config.toml
dataset = "photos of plants and fungi (iNaturalist)"
method = "mae"
lr = 0.0012
Rows from block 8 of the encoder, named by matrix and row number. Each number is 128 + 32 x the weight over its row's rms, rounded and kept within 0 to 255. All counts start at 0. Numbers have three digits each. After the name is the row's rms in percent of the matrix's.
# fc2: MLP down (encoder.blocks.8.mlp.fc2.weight, 192x384), inputs 96-191
fc2.23 082:081161158151116141167090174175105161185125132179157111132089155115143161141130135109092162159169176175208138084145150134130115097120125100133112118160176102156131116083110184116127209122129124174135113130158091152130159110173090112130145092146158110165127090109165073139113114162102142141
fc2.24 087:124135114136147134209101133115146090118181110175136134189134191159141157133112171143120130139111115078119072154095082135177105138168143101132140066143149159157095121111167106157157130157115150106156165140157110116127162100161119154117043141189134135132154076176138112124116099163130191122
fc2.25 095:086121154169075160067072135111111139130117143175160161080072041119131179099159126131149143124096124093114145162171117118182151158131092138135090139142160153171090130112111114173094100084159193108138135143026126112074085142115122142107139136123100074107143181129142091052112140128128110121
fc2.26 085:113088109181127069132122092096166135188142143137117132144153112056162163173062157145144148171125160121092133097128149122073149158109143155135147089167106137148171105105125143119140156125101153175101185066122146131134131146165093211224126073143101129176151151138117089070078151150133053092
fc2.27 093:053151131081124179066131166160120127065092088118190170126125118158143164115077102177167107179126110111114111157203161108117106105208109129119135195128215128082149125165129097170119125107104124128101046098105136114046076118173156118199116131108029165124101141169150142128134177128141125126
fc2.28 094:174177196136133144109137153126143094127124110072181129115093112069112101123099095151126185222120131113123086127115114144099069132086119110129113106114071129124067126073121201138098137121151105112114094169123185102138074179111174190164125140131125088081169183152143121143103142125121117148
fc2.29 112:132141094089065112165118119130169140150144096145107160122126072117156142197107113078138123096141082062107140090104145102142169110179156071117165123139102089042132165152098199102143133140066138074148137128121103176159138062130103122139111135105165147157143123106139173130118076137127149124
fc2.30 098:077097107139079101171176108180155129109136097119141144159171178125128114132078192128142095131083148102063149091153078125111186129148180157132163172143070129120148130097095135115127165139159109145103172083107143138161104102164081174119052065132145153145120162151184108174140162117092102092
fc2.31 081:088126084172134146118112133123114119109108128103152070122118112135071145055172124181150116154171044163096146167125150114197157166064096184193083153131068186164081148088074041143136133091126156172160123141082168130132075099096103109156106109194135068087134142201088145064128146160111041084
fc2.32 139:150139167126174167130155137126095128099126098134176131124133078178101195109135106167152132171131127117137123123118104180125089121129138221109087143127194161159125136107101159162083092094166124164109105150111156131148113149107191110129160133194107111109159106120102089142076178111083093117
fc2.33 086:179130078145144158238097149108149115094127175135099117091137077161125142127140109135095063173118106173197085092139118092116143118102152115129148072135141113143143119170155107192151083111108176092107078122106137081134121071168107145122098151156157180119098137144089150135150146100109191085
fc2.34 091:144088189158136123104157070190129136158095136129147144102102134103139077129098117082157127147120072160106128108123120144089093154148110169162207071119129066069168170107091090170217109095097123129113143087117116131092098150139156182133118106144073136117099142163065107127143124090176107105
fc2.35 115:109110175114138155146119164076147143153058093120179202115114141146107177112132118133166103139141158105122091182163135152176185136149122154144091177127141163167099138076055207195119143137114128135121136141194150134149133137141140136142147149185121113117190127058190083100050172119109091171
fc2.36 098:112168123160167137157129179112131107135109117129135152191183090156086196148150163095160088131110129033181117116084096166177098105135131119146141146139151157178119148098159161181152138152129126144146119144123149129155132082175164133125090127120107161165143154092190155119082131124115116152
fc2.37 091:169093106085154098178110087156169187189144150180141135162124138125112077123102221079115195127168135088078136080055153149150106180140119124124133111128067125114154096136114132077166097160106138107181118128158121121142122183116161145141142157104208185136148186112164052140109136136112160103
fc2.38 090:147121181135108135188138153141099173143162149158147117139089111108179127119108182137131127124145152070111150167136101191137139185178116101098124107164108112072091122160135085163178200133111148129146132157153173155140105189105114113120118129190212112163160164129119151053110145160101140082
fc2.39 138:156151136148153132120133133080112144150104117133198137130132111128094202103161135155144162173114113095155087166191105174126091158158142126100149172200162186192087153132085114158146117116172146194109109157133141158151176099125203124145126157194111060136158162093134128116086180109081113130
fc2.40 100:178132141107084067165118193154115143124125134112147096161095104168224119123115118136092135070154127123166153157135131101163123183148130126160158115083099144139157107091140092110126132139155110091132114114110146175133119177155111145076165182156136144129110113116124125156132187174102139198
fc2.41 091:075188159113100107119097119098145137118138193163096156121067108054166140123133199134102097066148103118147154120153145149115068104200104155082090166149189148122144095147125113174111080174125059091116167088141132154161142198122100096127143104133120125054121184077075117137169115108104069081
fc2.42 084:152097130089197188145142194107172100129078147085091176116089185135152088109110106118166020187154121080174149142112180146142151124147122135111100156117101138165146184098130140111133111132123105059130100095161153058185088198113118152144133074152144158210083165154147126171093165090157125082
fc2.43 127:147138158122112143096102103081078146109124060136160152139166077164103196099147098150128089121141156136142146142167152141096144112139121129088055133192186161166128141161129097116072076133183132145182113147127163082142117138192173063125151101097095109139063105071127149106071136163130051149
fc2.44 086:114122093147116109099115098108154134104087068147155112108137162098135193146139178152135076097099130123167119133112051118153133092082122090121100150110159116103148122141148096090173111121148157132152100142197088082115162132120106077135145130148110145129126100118122137171168130156155061105
fc2.45 082:078107126124143115137122139103187128139136124068151167138099130133186171137109128071118144120051187132175146156097131150150137115137135123149105082137145086124112157134152143097117201144158079132076130111166132091065142093140057133177095116174132113115136176130118186125127165159075092107
fc2.46 088:146181157118131172103100144129075126097133118099113116077047074135139149091092115136116173112115160082155094169171094158143147148100093108123114119098093195114111122122107093140109111126062130116123167126120135171184141059173161109030126088130104151077125154155088087130113141112161105172
fc2.47 168:123122107125111111116100102129121144149113097160072132093086130121157052150140112071113097099094106178124170114112126102103137139159127088137151099128084068075165092148115136070157118101069129144100165105135057093072173136112082120123093117126146165112132131159164124145124060156162173077
fc2.48 104:107163064106090113156128099166167141113117168176096115133113189081143053159135138141059100130072106164165154102125130117094143131165179130085175078115094075114167181112165169106201149138095137101098172121128127109082114188128142137120166143095127110146116122151141152120115139085141173151
fc2.49 088:115131106086140128129117076201106123150149183089123152182120110156096152111108183123115160076181148190155120136166101102097134171139173162108181166081161154161134096176101141111144126090086135095125137170084205151167119127113141127115128087164135111136158159108144113159147122091126164132
fc2.50 085:128138115122110148098136135107132188092077140116149083059091195180142118086085191155132128081106145151071139107144054119105132108068166116105126180040122127123114150133100090159124044100115152089196112117209092113116119112178090155124086117090154083131139159115227116174122137193156120160
fc2.51 092:130152083157118153094161106109092115198148030133126094194170095121086153118149084158140134139103154156119078107135097177128171118095133088100098141077127138138119166152129072134061121093170147108147096129142127099116216186185142100132129104121161137183110144104097144187129168108116154146
fc2.52 090:156116112123104108123156120108177173134125166103149128093133051185132096121156114090146139075180139078143167094109114111107126149147109114155158046128073124159165149148116255071102061136186170076161159098099153117162080137122081124131177110061129142126127114126097153153116109095127131186
fc2.53 083:140120160115140105101138157102148148053166110121166101111080121116163136092117132071130155080175071085177144143124113119140137118152181191100130136195186168140168122119136151150124107158145123144047141124090182132163158129145136112123133116101208128207137084109109121116089129096151128170
fc2.54 122:118156075177114045124130086130120155116179153199083145124133139115221095140164145096093090091106100191133169107128148086091137111114152062146174065128045077082134122206102087068118138139065133111142158092159094163107102144133103084105114123107146177113122140149162114126133098107136168118
fc2.55 086:160079142176169173125155128133144098123112161162155062127096102112123121151113096103125193149157172123183085158190137141153172103149164131157150165126151141130118167101103153175176138109083074113120089178188114205155137142087166091124103155151087130153111135142076125083055112161133058133
fc2.56 085:100205160119125138108111170113148124106136109086172148150148147115172227037157136215117108162104168122143164144168097157144116119106088140113150113122099101172113106140168173176061118111129111108142169130108119169087163175155121097116199110105097053094127160069188156136104098153103124136
fc2.57 092:155110171179067139104142133158124123066183180153124156147083106149106152141201136150103118139160119116173110129097179117080055109092119121077084135137155169143203123087144168093164096143117129165115160145110130068163101142089125136123169120149130138106129134150131105092140137129183140213
fc2.58 118:115121095164106132121143101154179106165139113128034100126104216138150076134155117095119100078108100199164157073134166100094144130133153099155149096112083103100153109169116115093154111142089100126118187087148104159122124140140087177121075107052133119130162093145083141146141118196136166142
fc2.59 086:119134159166145171107139121161037112169104111068131110133123199109136083132119135143139185146110165067069099185133078123143123155095099113126124183116139096146147150090144048144188156142217094118161142153134152128087125079134100159135127144119095091137119097179146083103102073088114108188
fc2.60 111:115115182097144151111161105107131125147133089134157144082066151129066184114137056201166134165085147025163109129098061120123116099091092187090141130152154122188159154130128143091074115108165156131121107157164158117143122115125184145144129110139115089131148090058111093063104151128121087168
fc2.61 091:085120080082070128083110131129128137105116131094162149130120156117127113127155199157152103088099143141167158116086145126199108151092108110157129099118148063088119130094166071034094132124070151090212114077115131183103125131126140104136089146092092179136143147151080098163129098159147116137
fc2.62 089:081085151137158091143154173101134113123164093150138142122122110144134154092116145130113046129111166138123153129083068149123125147111144118119063121147118143160096083148134170136132122117126125109122104130093185138177123109139156152100087118104149134107157168079176121158085133175116156190
fc2.63 105:129110081168131105135138055162169133125167097171073156133163153119091082099138142061099074125149108145096127078083164117111173147123137064186182139106095075087084087166158171103176114144048087145136150142167090119137136128100136115089169123108103154122133114148156143123137125090169199053
fc2.64 099:123109118168073116084166066141106107113122126197114086130116124103170133174124139136150139128125073137134147115099167150114099123190075070114123109081123088045114102173114157104119109115094144058148139117097086097064084117140148187136084141123169151112170145147146141169135141075116150128
fc2.65 086:089120106155117129107108119112102160087141096182112153098055112134117098145099118138121149149134139128117159101165102151095101106094140106146175098094117085088135122164092094093167113083173141116104129082114120110058157086128068118185145144117142069165157102159078137144114114147164089116
fc2.66 088:047181128169112089092086111105150118108060116171081121114105096187125117129186116100155149167192101213118146126112203136070105095153080146096117085107139135164172139104107172143165099140130105180170187171144108161115133145151083061170166087158167081142168138158185116123170105147148149139
fc2.67 101:144134113098145161104137112081161138091144111134150103151135150166060203103111120163145149183158145146139137145153120172173092118066098191171114150096188183162106137086130064178110169110180106123174042154137091136132140149130181124126125144092089096141127104110139116133068147134073084178
fc2.68 086:116182102199140187038104125143086156134159131171083149156139127142160113109120157139117123132189125083132120148123169149120124118107160131153153148147080125092147130092143006121086132141064137103152102154194094119086088142120132089131091130176181081123236107132139111087095132098142155089
fc2.69 105:076093159108165055150108111107104138154156167149137147101137112200126068140110152123128100147127125125109091103115121111118136142022146065096118139082046064095127153140139198091182096141092077073167123104149145073144076053112076126150187134093171150146099115143174108163114113108112197089
fc2.70 086:137136140116102071104125138157092177101182155126138077086138064120125061152058112124136198160081135141130142103150127113132148126133198132124151101149098105124087146088102176113102111094076059103173143142099111098103142163191093152168069130153175147059143163150136076123121151173168145114
fc2.71 083:171111113049127186178204145101127130095131161109097101148128131132157143091096183110178108090173132161162099108099115102087094137121078111185102126128139093177153092142099195178101127168152145083135103117137122113052040126126190095147145122088141095135141115091164133127145145128148206122
fc2.72 090:080207096082153080132081117179178134204124070145116103159160116165131108131111169111135167194131138116170140094133070127120164142075123134115169112100131072137160185106103175182140140122146110114166085096173128199136097187117134129109146122158130084137107080046129148132154098086087093122
fc2.73 086:101106135161127176091126091163150123131080133155022177113140077092085073112136162138141173161099134096135157171137113116152150132161144119107167066183131138109116135122114045129174155117102129135096162106129130096147113122120102141130075173126145164085173128136088098125153160112181145112
fc2.74 085:185086106111134127125041189152145114142125167105106139141133175150113153099121079149124133158105159090122097134103167111104145161089139176109144206108147090150136124120098046143111131176150154179097110094098192105078104106132147114108180129122131152071146122105156106107126154118145073089
fc2.75 082:056135082151057185098077161121164136098121138108108090104139172155122133138152146131115126081190150068152154119096123139114083122064086134178175050109210096116076117127150097158088129154134063112069128180156141113147162162147207116122124169071140129161134151130113121153164135150102118103
fc2.76 088:127081096114100126045162166078157134139134159126114125133097113168101166139144125043150074127143131116123103135103122186127127051115078148133113110108135105129095120142123038103178143175111085155055183139138118093158124140156120102220110112110120144119081168095112163142189128093176085132
fc2.77 090:128136119088076178096104122131087132090075160126183098110109129083102133116128111102146127177099198143140110142131079093122116000132101133120124157093175113116108122108133090169119187101216124137075133149150131098155145078092136094177087145170082094146136127198135130127128113133126135108
fc2.78 088:116131156118141196062135138052117078128141109085141114152099093157160149083118112137148082106090154157121139124080073035185087146083091134130086156084196113137102156094102084136143149066081122111073126096082078113117142084156131124087090173113165116194132088096128098113184170089129082146
fc2.79 086:139108110163150112139115129156103142163162114111130064177132172118179139143148119066172060158125083073154120145181135133118147146177078079135125082107101101154153155155196152131204117146127129111123173101123158132139129172143133103143146110182147099129077102153154130120170150142149094096
fc2.80 093:161168162101109097218147081139133152127155145196078157130168157121075161144103157127122096135140114088141107127137136137103101200122129088109092087146129121131102122140116183111189212111092113132105185147174102083108102166146134154151185173114144162099143117067076127097107149163110144109
fc2.81 095:057155099162162198214137161102133106103137122112166171107166155193159148117182115133151114130126139143096142156051151100164150084147144176094111156131128163114116109218174163160112180191152151132129111045183134153101126129148139164134055142144113094116137101064142103133119148140095161100
fc2.82 083:158159089137058139088116141135186132144135133100122163127141176089157135191095161200197153139093087127106109145168097146151171118145146133168120060125144115131151164183115159143106129167121192101060134148126149166163086119150127132096075087109130117140199132150140146159152108146157176133
fc2.83 155:093157142157145188137127154108085136144107120112179127123165152118090192113090130128154156158154153109128125175187148165148107132107144164104078216187202181192132131079142170188092155123149144180111109112145175146140136157126133163149140162153133101132123123129139130099104219164119081133
fc2.84 085:127081126150151130169150094156093116161120167125127114142139133186103111192130168123158138134148110146151039164121090183145126210183165135143168171126164133159154157105119185131160152163147101139115083198093166132134150093063152136116174134141135136115166092135143132125148080153062108169
fc2.85 093:102145101111158106062078086121148097115116178136161144135102104120144130139103107173131154156106123069104129139189099101090136070127156096096155097106200109206143102123080050140025157105081126148094174103181200097070133170104163123147059137171107143100125153113147103129138130146128107105
fc2.86 086:191120142109161129226104152169149085172132143136113088101085113076116102119160101131140113108086113109137135167213143141111096073193144156077137107138142091131134077127125205137109115116138181112133129153127165082101130216079143114098150136132154128136168136123078133104164159122130154112
fc2.87 102:178117096118133102179137162155152140128128118167142091104132152179121062202128140097145142097093137138146139094120145054102130142174141062148145118077108100113103113144093252088164148080075118113126160127114092112109157111107089116057148132114170156128083144108154187099168116080137161129
fc2.88 104:134076059160172088142089084186205164175133165164105146118133137115090072151146176121106126136133148178216100114148187157135163162118094136130185047097102064124143116157092125136170153129096174164145150106150142203145203170144074111141191137103166140132128123123137158099120129128115199175
fc2.89 082:138146126114078096131122158135047110127115157113108211112078079082090091129155079126129158084164132133147148163087093173113152146145143160121136141157173093101108141114153076124129047189087129199173087091150130123147088173143083117099066091126160123133113135104145139174170142101157136171
fc2.90 085:110168116185142114084123093123178148128153099142089182081132106145110142218168155115131082150089160120133159140094138146143114166103132139154140110151127174129096089114086140112166143165183078197123158085161184085152173139206115123104091086077101094165074158077101039141208125129119092150
fc2.91 112:137158114146160164129123145091108102104100131126158156154160124126055168102101142163126175150119113099088102165165103103182160063126118181149098169196165167114111100108121061185098097181160154180099077103119134161164173111129161101142065177162137111098125131118156079149083144126081111152
fc2.92 087:135114162150104168134124068122146137163096175134105149212117151115156116134123127134189151145138159156139141177096115168144141142112098111144102105183142111211183148149104156142168073123144171135082113098154073160069128088110092089128144091123162110194126120141183083049140127189154128122
fc2.93 087:107131147174118112146113062101155130168137058137097088172170175084140140090144164102090141107051099108087104126098126097156168134109186116149126161144130138126104154185144089095090086050110119081140096127127130169114076143102103112155077096128169105112104139080112161107136092175110182067
fc2.94 104:108136077167157159087144156059110147101082150124166144124113167133096145077127130187159074198094106119091134172103086144127139120141160148110110151201133103124128139107098049171101158150130172083099143058109153088113134098122129090124031122147111108157139154121118144166155142135156129149
fc2.95 084:176122103190152172124178128128132085158128130115101146146141107139153085104160111114138121131116117175121091086131104162098195134145171123122149144160110099092042137103068159100136143109110130098087105138138124123147145116184076090150092178056114141119146165175071102081097105088160166125
fc2.96 088:132064150089139092069120153132136150164081123096148134130155104100193119108085162169175155148113123126117134145106134091214127141155195127160142148109116072081113135139125046192152129130096161079134104129118107118130165091128117110160129104142131100131159140110121130123144116114090119133
fc2.97 097:176185086112131122113112163093121141078097094127136141111113104105154098173122093100140136170093089114156157102092091127126119172136148128161166126120103117081143104135128093137114121128076135079097083072093105144136009130067127119097062152106108126104115121181164134171127126213118116169
fc2.98 089:152146169126109174115162191154126075105134073136149061116124098097098130158089164151188148138115183165160081189117113152115105109089111186066100106117105180084100097140196047111157137134130089103052147129143160186186156148178160140139116116138137131137116142105092119127116158168130114117
fc2.99 093:160108114059135124145131138165105189168122103182136153160117118117104195132048111120136155116159144103118135114126157127098119156142124083173177093159147137109134154151134255187121132128161173125092104172165099130169158158108092097118117103094081077158171103130111113053141072146194161152
fc2.100 092:101140167096106105168125175062182133167150115116174146168142150124127168186132159096125110075084110193149117144106152118143132100161096173068152186084166181111083138131091180136176144127141087137131174152085139137119102118152111127114236143114091128143148144124163068060128154136086106137
fc2.101 098:130131151164160143094117145090101147149121148148146136129115098168114126127119151129134137144141129127095120177098181140182115123152151186123143178117194129139139183091153120155082142136130155064140149123094110086109163115115158109157100150126055155144099143121068128098098117102103026139
fc2.102 089:128187091086140112050119152177126161137097101188090120069067098133086170140172175134096122129125089109120127152162143100110147114137113088134077186132171220151141155119148091124123128083100109121130164122109136106154136129130126141128164130091106176127078076133177105131132126125072072158
fc2.103 089:141151182140171100049084093083102123041080063132144104213082148124082123072142121143204190119123147140156144099184104125119145121142116121086130139130148091170085090158098092197123140128117095120183106117146081152128134102138153127159073117092122043148130138097117129092113124079160124103
fc2.104 079:169132140058113104134161110082080096102120112114115136125122143094144141104139136104119102098125060044131078130177143091177097114135125131134117172116167132192139128103171177130094128105134069119146097131129047115102096120132133180101092099128106143132164159157146093104121082117096157161
fc2.105 089:080126113081117151156090147146125078104136134163080055162121165154113125171162169097170094138149116154141161099109207102174117118142059066179149147097120100145160155148167178118113206138100119212107109092092128178099120086141162142153143157137149148174146110123169105091145142145113156120
fc2.106 092:152145144119146139105156133104129173120134154123166109088140201154058186117126066176141108120209120094113097204128143079155152134126141123148109193125123148123070144118129038140100152144122160121190120157141133138163210085155161154130141155172118133091106066105113129147102124137081086170
fc2.107 110:152159128111148084100117090060166080154153170157087156114125182154176055138111116112110118087098106173084152107106118124144119121172142143122180102049095094069115142104172170114152181139060103109088174174139082111125106135130139145105104154137130117125158103161178113169122093107139161072
fc2.108 093:112153108164053076119131092062113101083090103087158154120190103134096101116097087150109089129086122144128109153156107153098079106110128130129162176145087128150135144130070140162125081137139133155144167138118138054103158114100090109060063084163103112086051134078106119113107152120070121132
fc2.109 090:184092087108122094124105145130101085099093134092174125083119146165118136101093166146159135141124143124088111056153115114130210154097140118162153104105126088148150148130114157124133115128076114146167163086102150096124128089127043129152115116122124135079087188112170120098157121134157122169
fc2.110 093:084163082143145158168111145166105095108096136152099062068159162131108124076184124099162029094128064121142097088114087125076181176162216115153084085145080111107118101139114240097110161074080121124122113153116079103168116060140117115120099111126162122159105117120110176190141118137142180135
fc2.111 088:119067169163113156121122106072112072142169119102119196133150071096116122177120152135140121128120121157098132162139130123082108157133104143130093071095184169126129175185116035127092097117068133139109166094132135052121139094148119043129093095195154180117131144184135131177105090072079137105
fc2.112 091:157129155133144125168160071125115140090144078105141140089071063088141132104095119124103198132130118150114109108133119095120096100156106112151126147141155130167168077102134127119097115125122153123195118112154143129106123136164167101158160163132165132138113134121132119172153100095130146135
fc2.113 097:127137183128166186180132177102178077119071161092133129157119094106096199159133129177126144200141190114097142181179155161132119171134145117109143197156133132124142098138138173209133107114151072172141104132163152157142111102199125135166152187084090118131137117071167100106097163182162102108
fc2.114 089:098152135125148147121130076107106090110196119158183169080176139126123135121091124117151073156102130095037124100144074062169100043115148108109136141151151117143113107097122099125129111171137106130119155126126163107109168064145114164159116056157195117161134106134195158149100103124100120136
fc2.115 089:072161160166115145126124112127115094119128159166125158148143115120147091155106175102123120089127090149097160139087145146157173133141040212035150099151110165157118131107101097122120096133179174107114142148137116196098151100133168213153156163168125175179177146135152107108080137128105173115
fc2.116 146:099117100116113110197116100147161109143121156130089153107103132090177051205137180107058121096108087127085114101109147100129139148112167079172125091075075057116130122156138173091127140135088116143145162132120067162117096120084062152114113098092130175122122141173148124139160106107188154101
fc2.117 091:165131170134069112162144173101158172098181088147155144125121170094114120149154165137141102169188117130176170175082066188096079129153089132231080102137200124120096103118131110121123061100141130075122106174133170214143042124147143085154076114155079130128123132143144134121120159125120077202
fc2.118 101:129142095114147136193090076162148185169106138136058127156138164167118106148124176168113134101158124125180161084112165124126101124167109108118101126119114081134141137106135255097174112116120117135121119125091114158178134162159101147113202072099141163157110140130125154121056115119112143167
fc2.119 089:146147153098160163118111125079143074117166170165098164201162185142095141122072158147094106154125161156097111133102193130145155114127166117045139124087083109127170130111175134119118153143121110137113148107129186166111106110173147188120106140142214101148150137118122180132150170088146097178
fc2.120 094:107149114147141194153118148084091127133182103076214096149148105130090167101134119112138149133172144126176154160149125137147093154126067154084126119160136173136058136140145122138085139075161156179114149104135127147132137140122128131092078169142095150110064124117132095141118112149098101174
fc2.121 157:094151132112175197126141150078133133128097131124164125135131113118070185100150124173181126181105148095095118147172136135157119139141111207089077203163163202145115155126096174145101148136191137127126101116118151140141106165151137151167148097151098072146168137111155119122109167125089099148
fc2.122 088:202143143116116147117110137145111135105111166132157108133133041089103118092133092122109106126155142125133094133139121116098125097139164073128147160134130096138129144123126075111098114126179076077114130172141089104063131107085126103164146079125100149049164169155088137114161031128113054108
fc2.123 095:153107109116120112121130164119123116129127084060165129143136133121131085099133089125133138125162143148164123092144194152161114140084100094110099082161154137103150123141143089140178108103172183136103117147051181123148087125119115082173109112130176182171067083133093126161194123111110143178
fc2.124 084:111146115117165089075132084169144079139162130144136100133102121117122099099098167092089162108144095133110109075127075076112180127099066135155152109126179088095121149111098108125119124144057121107143107125106128157102131157164095092128196125086161125095161086099168154149147082124148071163
fc2.125 095:144092203123115129128167171118091162101158133112165163115119114173113171132151120094120111113165155069225136125106078160102158127216123161098081165193130142139115114131122089188154188132141116140113166181168181141110123115134128115149138148091120101138224103128095126138131152150084104197
fc2.126 083:099106090115138163125101078130129215131104135128152041177098116116116120201166113095126098140127150138178111149112147139109150147149203084169143111123096113134210122125140093113185153160203163081103108097110079141153196127067111146150089157138146105102126095105132148097120133117104142092
fc2.127 149:108088060143119078168103071162189136160127123169032165093113141110161071151127144102073091100112110155122153104076147091119156141105106062134139090088065052084164127142147186125135110091028107067121145128108099118073110103137079128084133111099171186104099129130100188154167093126145178116
fc2.128 093:077085158119124168113106063120130096089102100115101122109073083078192116149151106127183116165129151168152095098150121116131089096207163110139093123163097089178095167133146068109178109089110093128143107146135139102129111110133168141156138105086134153141143164140139121129210081088163141136
fc2.129 091:113101120129073085155127154178160145165122172100091119080133132248083139177139129091141130110155123177116120124080140122124154125185053144117189145121151076126176114161185124117168101105136169100119087144101165113127130127085140180056136097134122136089163121102133146168087174143101137136
fc2.130 105:104109108069120145109092206119133098134136122105160156169151099175062136070124146163153140155128155101118105143076113140172137127115093113105164227127156130168126100081144017081136119163156140135112079111126164125111114116125169124117093147119174123143109103147132122145120142145097077128
fc2.131 085:083113123101116123087094165086187130171073151086165137101149099159115109169148138092123176158089106110134140114079124065132087144079075121140127075119138090163138097169128060080131109151167142093149143131166107085085127139134172141171058126105147096133145116148162098177146119109115093095
fc2.132 086:112122128070144155142158136147129153054147132135131126195132114132168131071129115141099112120101165145083110121069162101126105163182145188122076172156141161123118135070120139154151159134136158111099100133036132112183131150141135069124091152126109109073103173164171164118122111113056087218
fc2.133 111:136118137123155161129141179129080175102098121132173146105093063120123192115097122150157134137145156113072082175149103168140141185162119175102131120170152146115118105121134087139117129137190126168123111111125129126145105167153132098152110103133145148140127138101093143155142144073131140179
fc2.134 091:093095152144111115101102147121085116137140115183174118100090071116159142056253084111123147115125103211158111120157087121068150158178092064110097117117072110141097062160057110132150103118127127099143153147110139133134105149139166125162164104154112134128165146153100133084176166129145116098
fc2.135 089:195098150180154179166109173091129128094156115125104111148151107117097143116070107103112090135169104131121142144121140110233183149208167078126164121188127152100152142102194181110107127133100129186132112141168141117176148130170108098069124141102156109147130146174091130117125120140126116160
fc2.136 084:139170164103115153136145092114169079098191083143120098115072116107096087065132065133127039118145122133097125102126146187105110123109155142150113155149108119111082114123168116160111085078062105103165184153127116218148142131136085080074124121129079165101108137136149124099136090069121093155
fc2.137 085:113149127135202136155204134133130135123134136134124100076178101136162121139146137141115111119081108146143107114136166097198132142158151111092158130091114112091124139178121096129137090105065123101148137125144114092157165085128185062175155102138118145088141133095056171140128121136129112110
fc2.138 094:185116146136133099127097085130132125135180119086070099125089069092181157095135123177050117170124089038172143102152140099077147136109076144110138100126156127163074186134128084097104129104154162114138165162133129100113130091068146201111169090141140099159084091128126106085104112153129172142
fc2.139 090:145120149074143105180125080157124140141120125118121126102119167098113095152121120111174113101133146091137171149134169083159098039100151134158100167114096160079091102067088190118123059147165132123143143146102125196100093123121151156137134116142117135134141163115126142101107100133108092136
fc2.140 096:153143144149156115100123142099123081157109187150175138168099234144130175117127124098194146109176110134104155094109129140147160144183065179129127210157147168099133123189119152159092074161128116121105122153142158181085176155103175151166142150166117134144139131128145103133128194144125104150
fc2.141 105:152088107131152155163104109114181139140191159149092174163105131106157100162172133105122065080139131155126184091140103128112099108138140118110176080038100115148129090087105131121162136165081085107068109117137126102120128104104082126067069132106155170117092166195168132149190090140159215119
fc2.142 105:156161190141153105177113132134126158155202069125117109105067197102216117109122112129046104102093136147137140092068142156140134142074156123142172136102078060122164084117119214129145074104159126085128150098120107110150047131049124133133153086131189166117124125121117149084168095089152098066
fc2.143 097:144155101147151236141150090150133155145119164150121135089120185088111123186107120154186132160118069119143139149138151123151141111118146115208159126053125093143131159187145127123137111144126153094139151157123125091117178097106138151191043091139122129109095091177175091152122129070141181121
fc2.144 087:185149087145112085154163161134136089163105159151110098160154173131154140138109098135175153113146135101099101095165112110105141137101136086167096132147096136164067113170162166137140089115106152104159148051131122158179147108142103106214092085106116137091112143134134077103139124130070180182
fc2.145 085:166109114128124140144134126152140115121175149093094080101159108172193138152148135137095132146144051175182133139105090102152159091154105119116136145108111155115130127111179175145167093181075075092089153092091088124171159091159076182111118104103099165102097123167167126157145148156181163083
fc2.146 086:131061072130141178125166134153105097134175146124146100087121102128153166146151134173171123187129143164087111125068132120103172140113066143093111102099112139113132146127072112124115108111103182135106158081155149114040134107132151169144127163119178088132177130219075232081100133083134104090
fc2.147 094:147118123151086113093070084134133152138105126063094135142105133110095170083120111131106162096144144086141155164149138141064112087122121114069153151136116164178140186152081119152093186156215178137111080180122110110158069141143117109142182163156091119149120124072113103108141182144180166166
fc2.148 088:139158171150131129160118115125133136103105139123141133125076122129156127141039084112135148057087180037109121181118150124167096123110175125119109161172116117102120124182077139097151124102165093130132105107130095090142107130127105138106192097141034137135086084135142120130094174132112122166
fc2.149 084:130154148154119167127107045142138169131119137147111154125127112140123064173153115176108135106102098134085127124179144067126085110111124102109175113083092181162091164136111180128154094119107098106130061100167089173056144168143114160131118131119130106163113150145166137050158138162081165091
fc2.150 106:138171108129133162139121162079147115095100158121150163198088096078094199103096110162139116148190148087119150180140133153175164158108162171169161134141211175116077124152147168146118163140158129166153111122113128134127177108080113105165075213127115066137158144090117101098099130147097124165
fc2.151 085:194068134149146182103146132158137075139122138102189136127166074198111140094172136102175094122169140108160125149108110157151239199133113101069110159168109092149176111141140097118127112163109138160133086125090173187088116178176076107125120150091170124171086082062168126095139149198135143123
fc2.152 089:149080126155152095130135161092161173179157122117063118157135199141087135082109105149155033130112187195140161165082130161123087149082119103194200119109107147126129185167121189121125122150179191102116116134126111139157137047123132126120135089184119143106126105167141135127158167124137118110
fc2.153 123:132098139117141159140148189082162121158126097070202115152101134143079188099068110107155140139108101095091092162162149180148083113128143175134089184150182184181066081111099142181102121153149139125128092099144125148137114115102157163172140140121092092099138153112133111108102174112050072151
fc2.154 088:169133159093145125055143136175138113152149100151135103132108063139176179067114174167124185164063160096116124162131197148145149144071105123104101149155091133160126132091170124148085124179116067081142066130090186153132145160126128123138121163108111116087152083129105066063056158076164082171
fc2.155 096:094116124132140176110156103158149116126115137098114084146146190134110149166121160104116122185033091114105171180117116179152126080080118177095187139081128147110124104095117178190148124166141138121122109128172141158120152094126101171137069121197148087113099101141179112168125146146155114160
fc2.156 104:157096135168131166150154163114089135121099219075170101167134152124121195077181161161187176153068151162152135154103145150125170118153096149144128162155206182177120125120099147174194127135175160128115096115125118130083141051097174121169129178122115119113165128100164113097113163178067098098
fc2.157 094:105116138075031097142184134099134117111125162160124164157089187078139059178191144113132216096150129122084130128083177071078158145125119107109133163062134112133094094158159211090167149129049134091145165130135094110104132152070153083150117145113119127169134147164158123077130110161132109151
fc2.158 091:105045133112109114124158130147127133147114186125132074118079074105188073185182082077076113133130138105151137110049111092077135134170190124124163119121120102103152090143110167111144150113063059089143120087083120128119115146124130187163157142108124084098072131146094131109121079111162068097
fc2.159 117:117096131138124081128132113148163200112129184167086153119110116141144120093136088072127109091121121168177127106111157128078126158073138118151164079158126069150154179118176094092173129121086149170153158157171102152090139147127124165112214095105158145115106139152131148189162114129129164129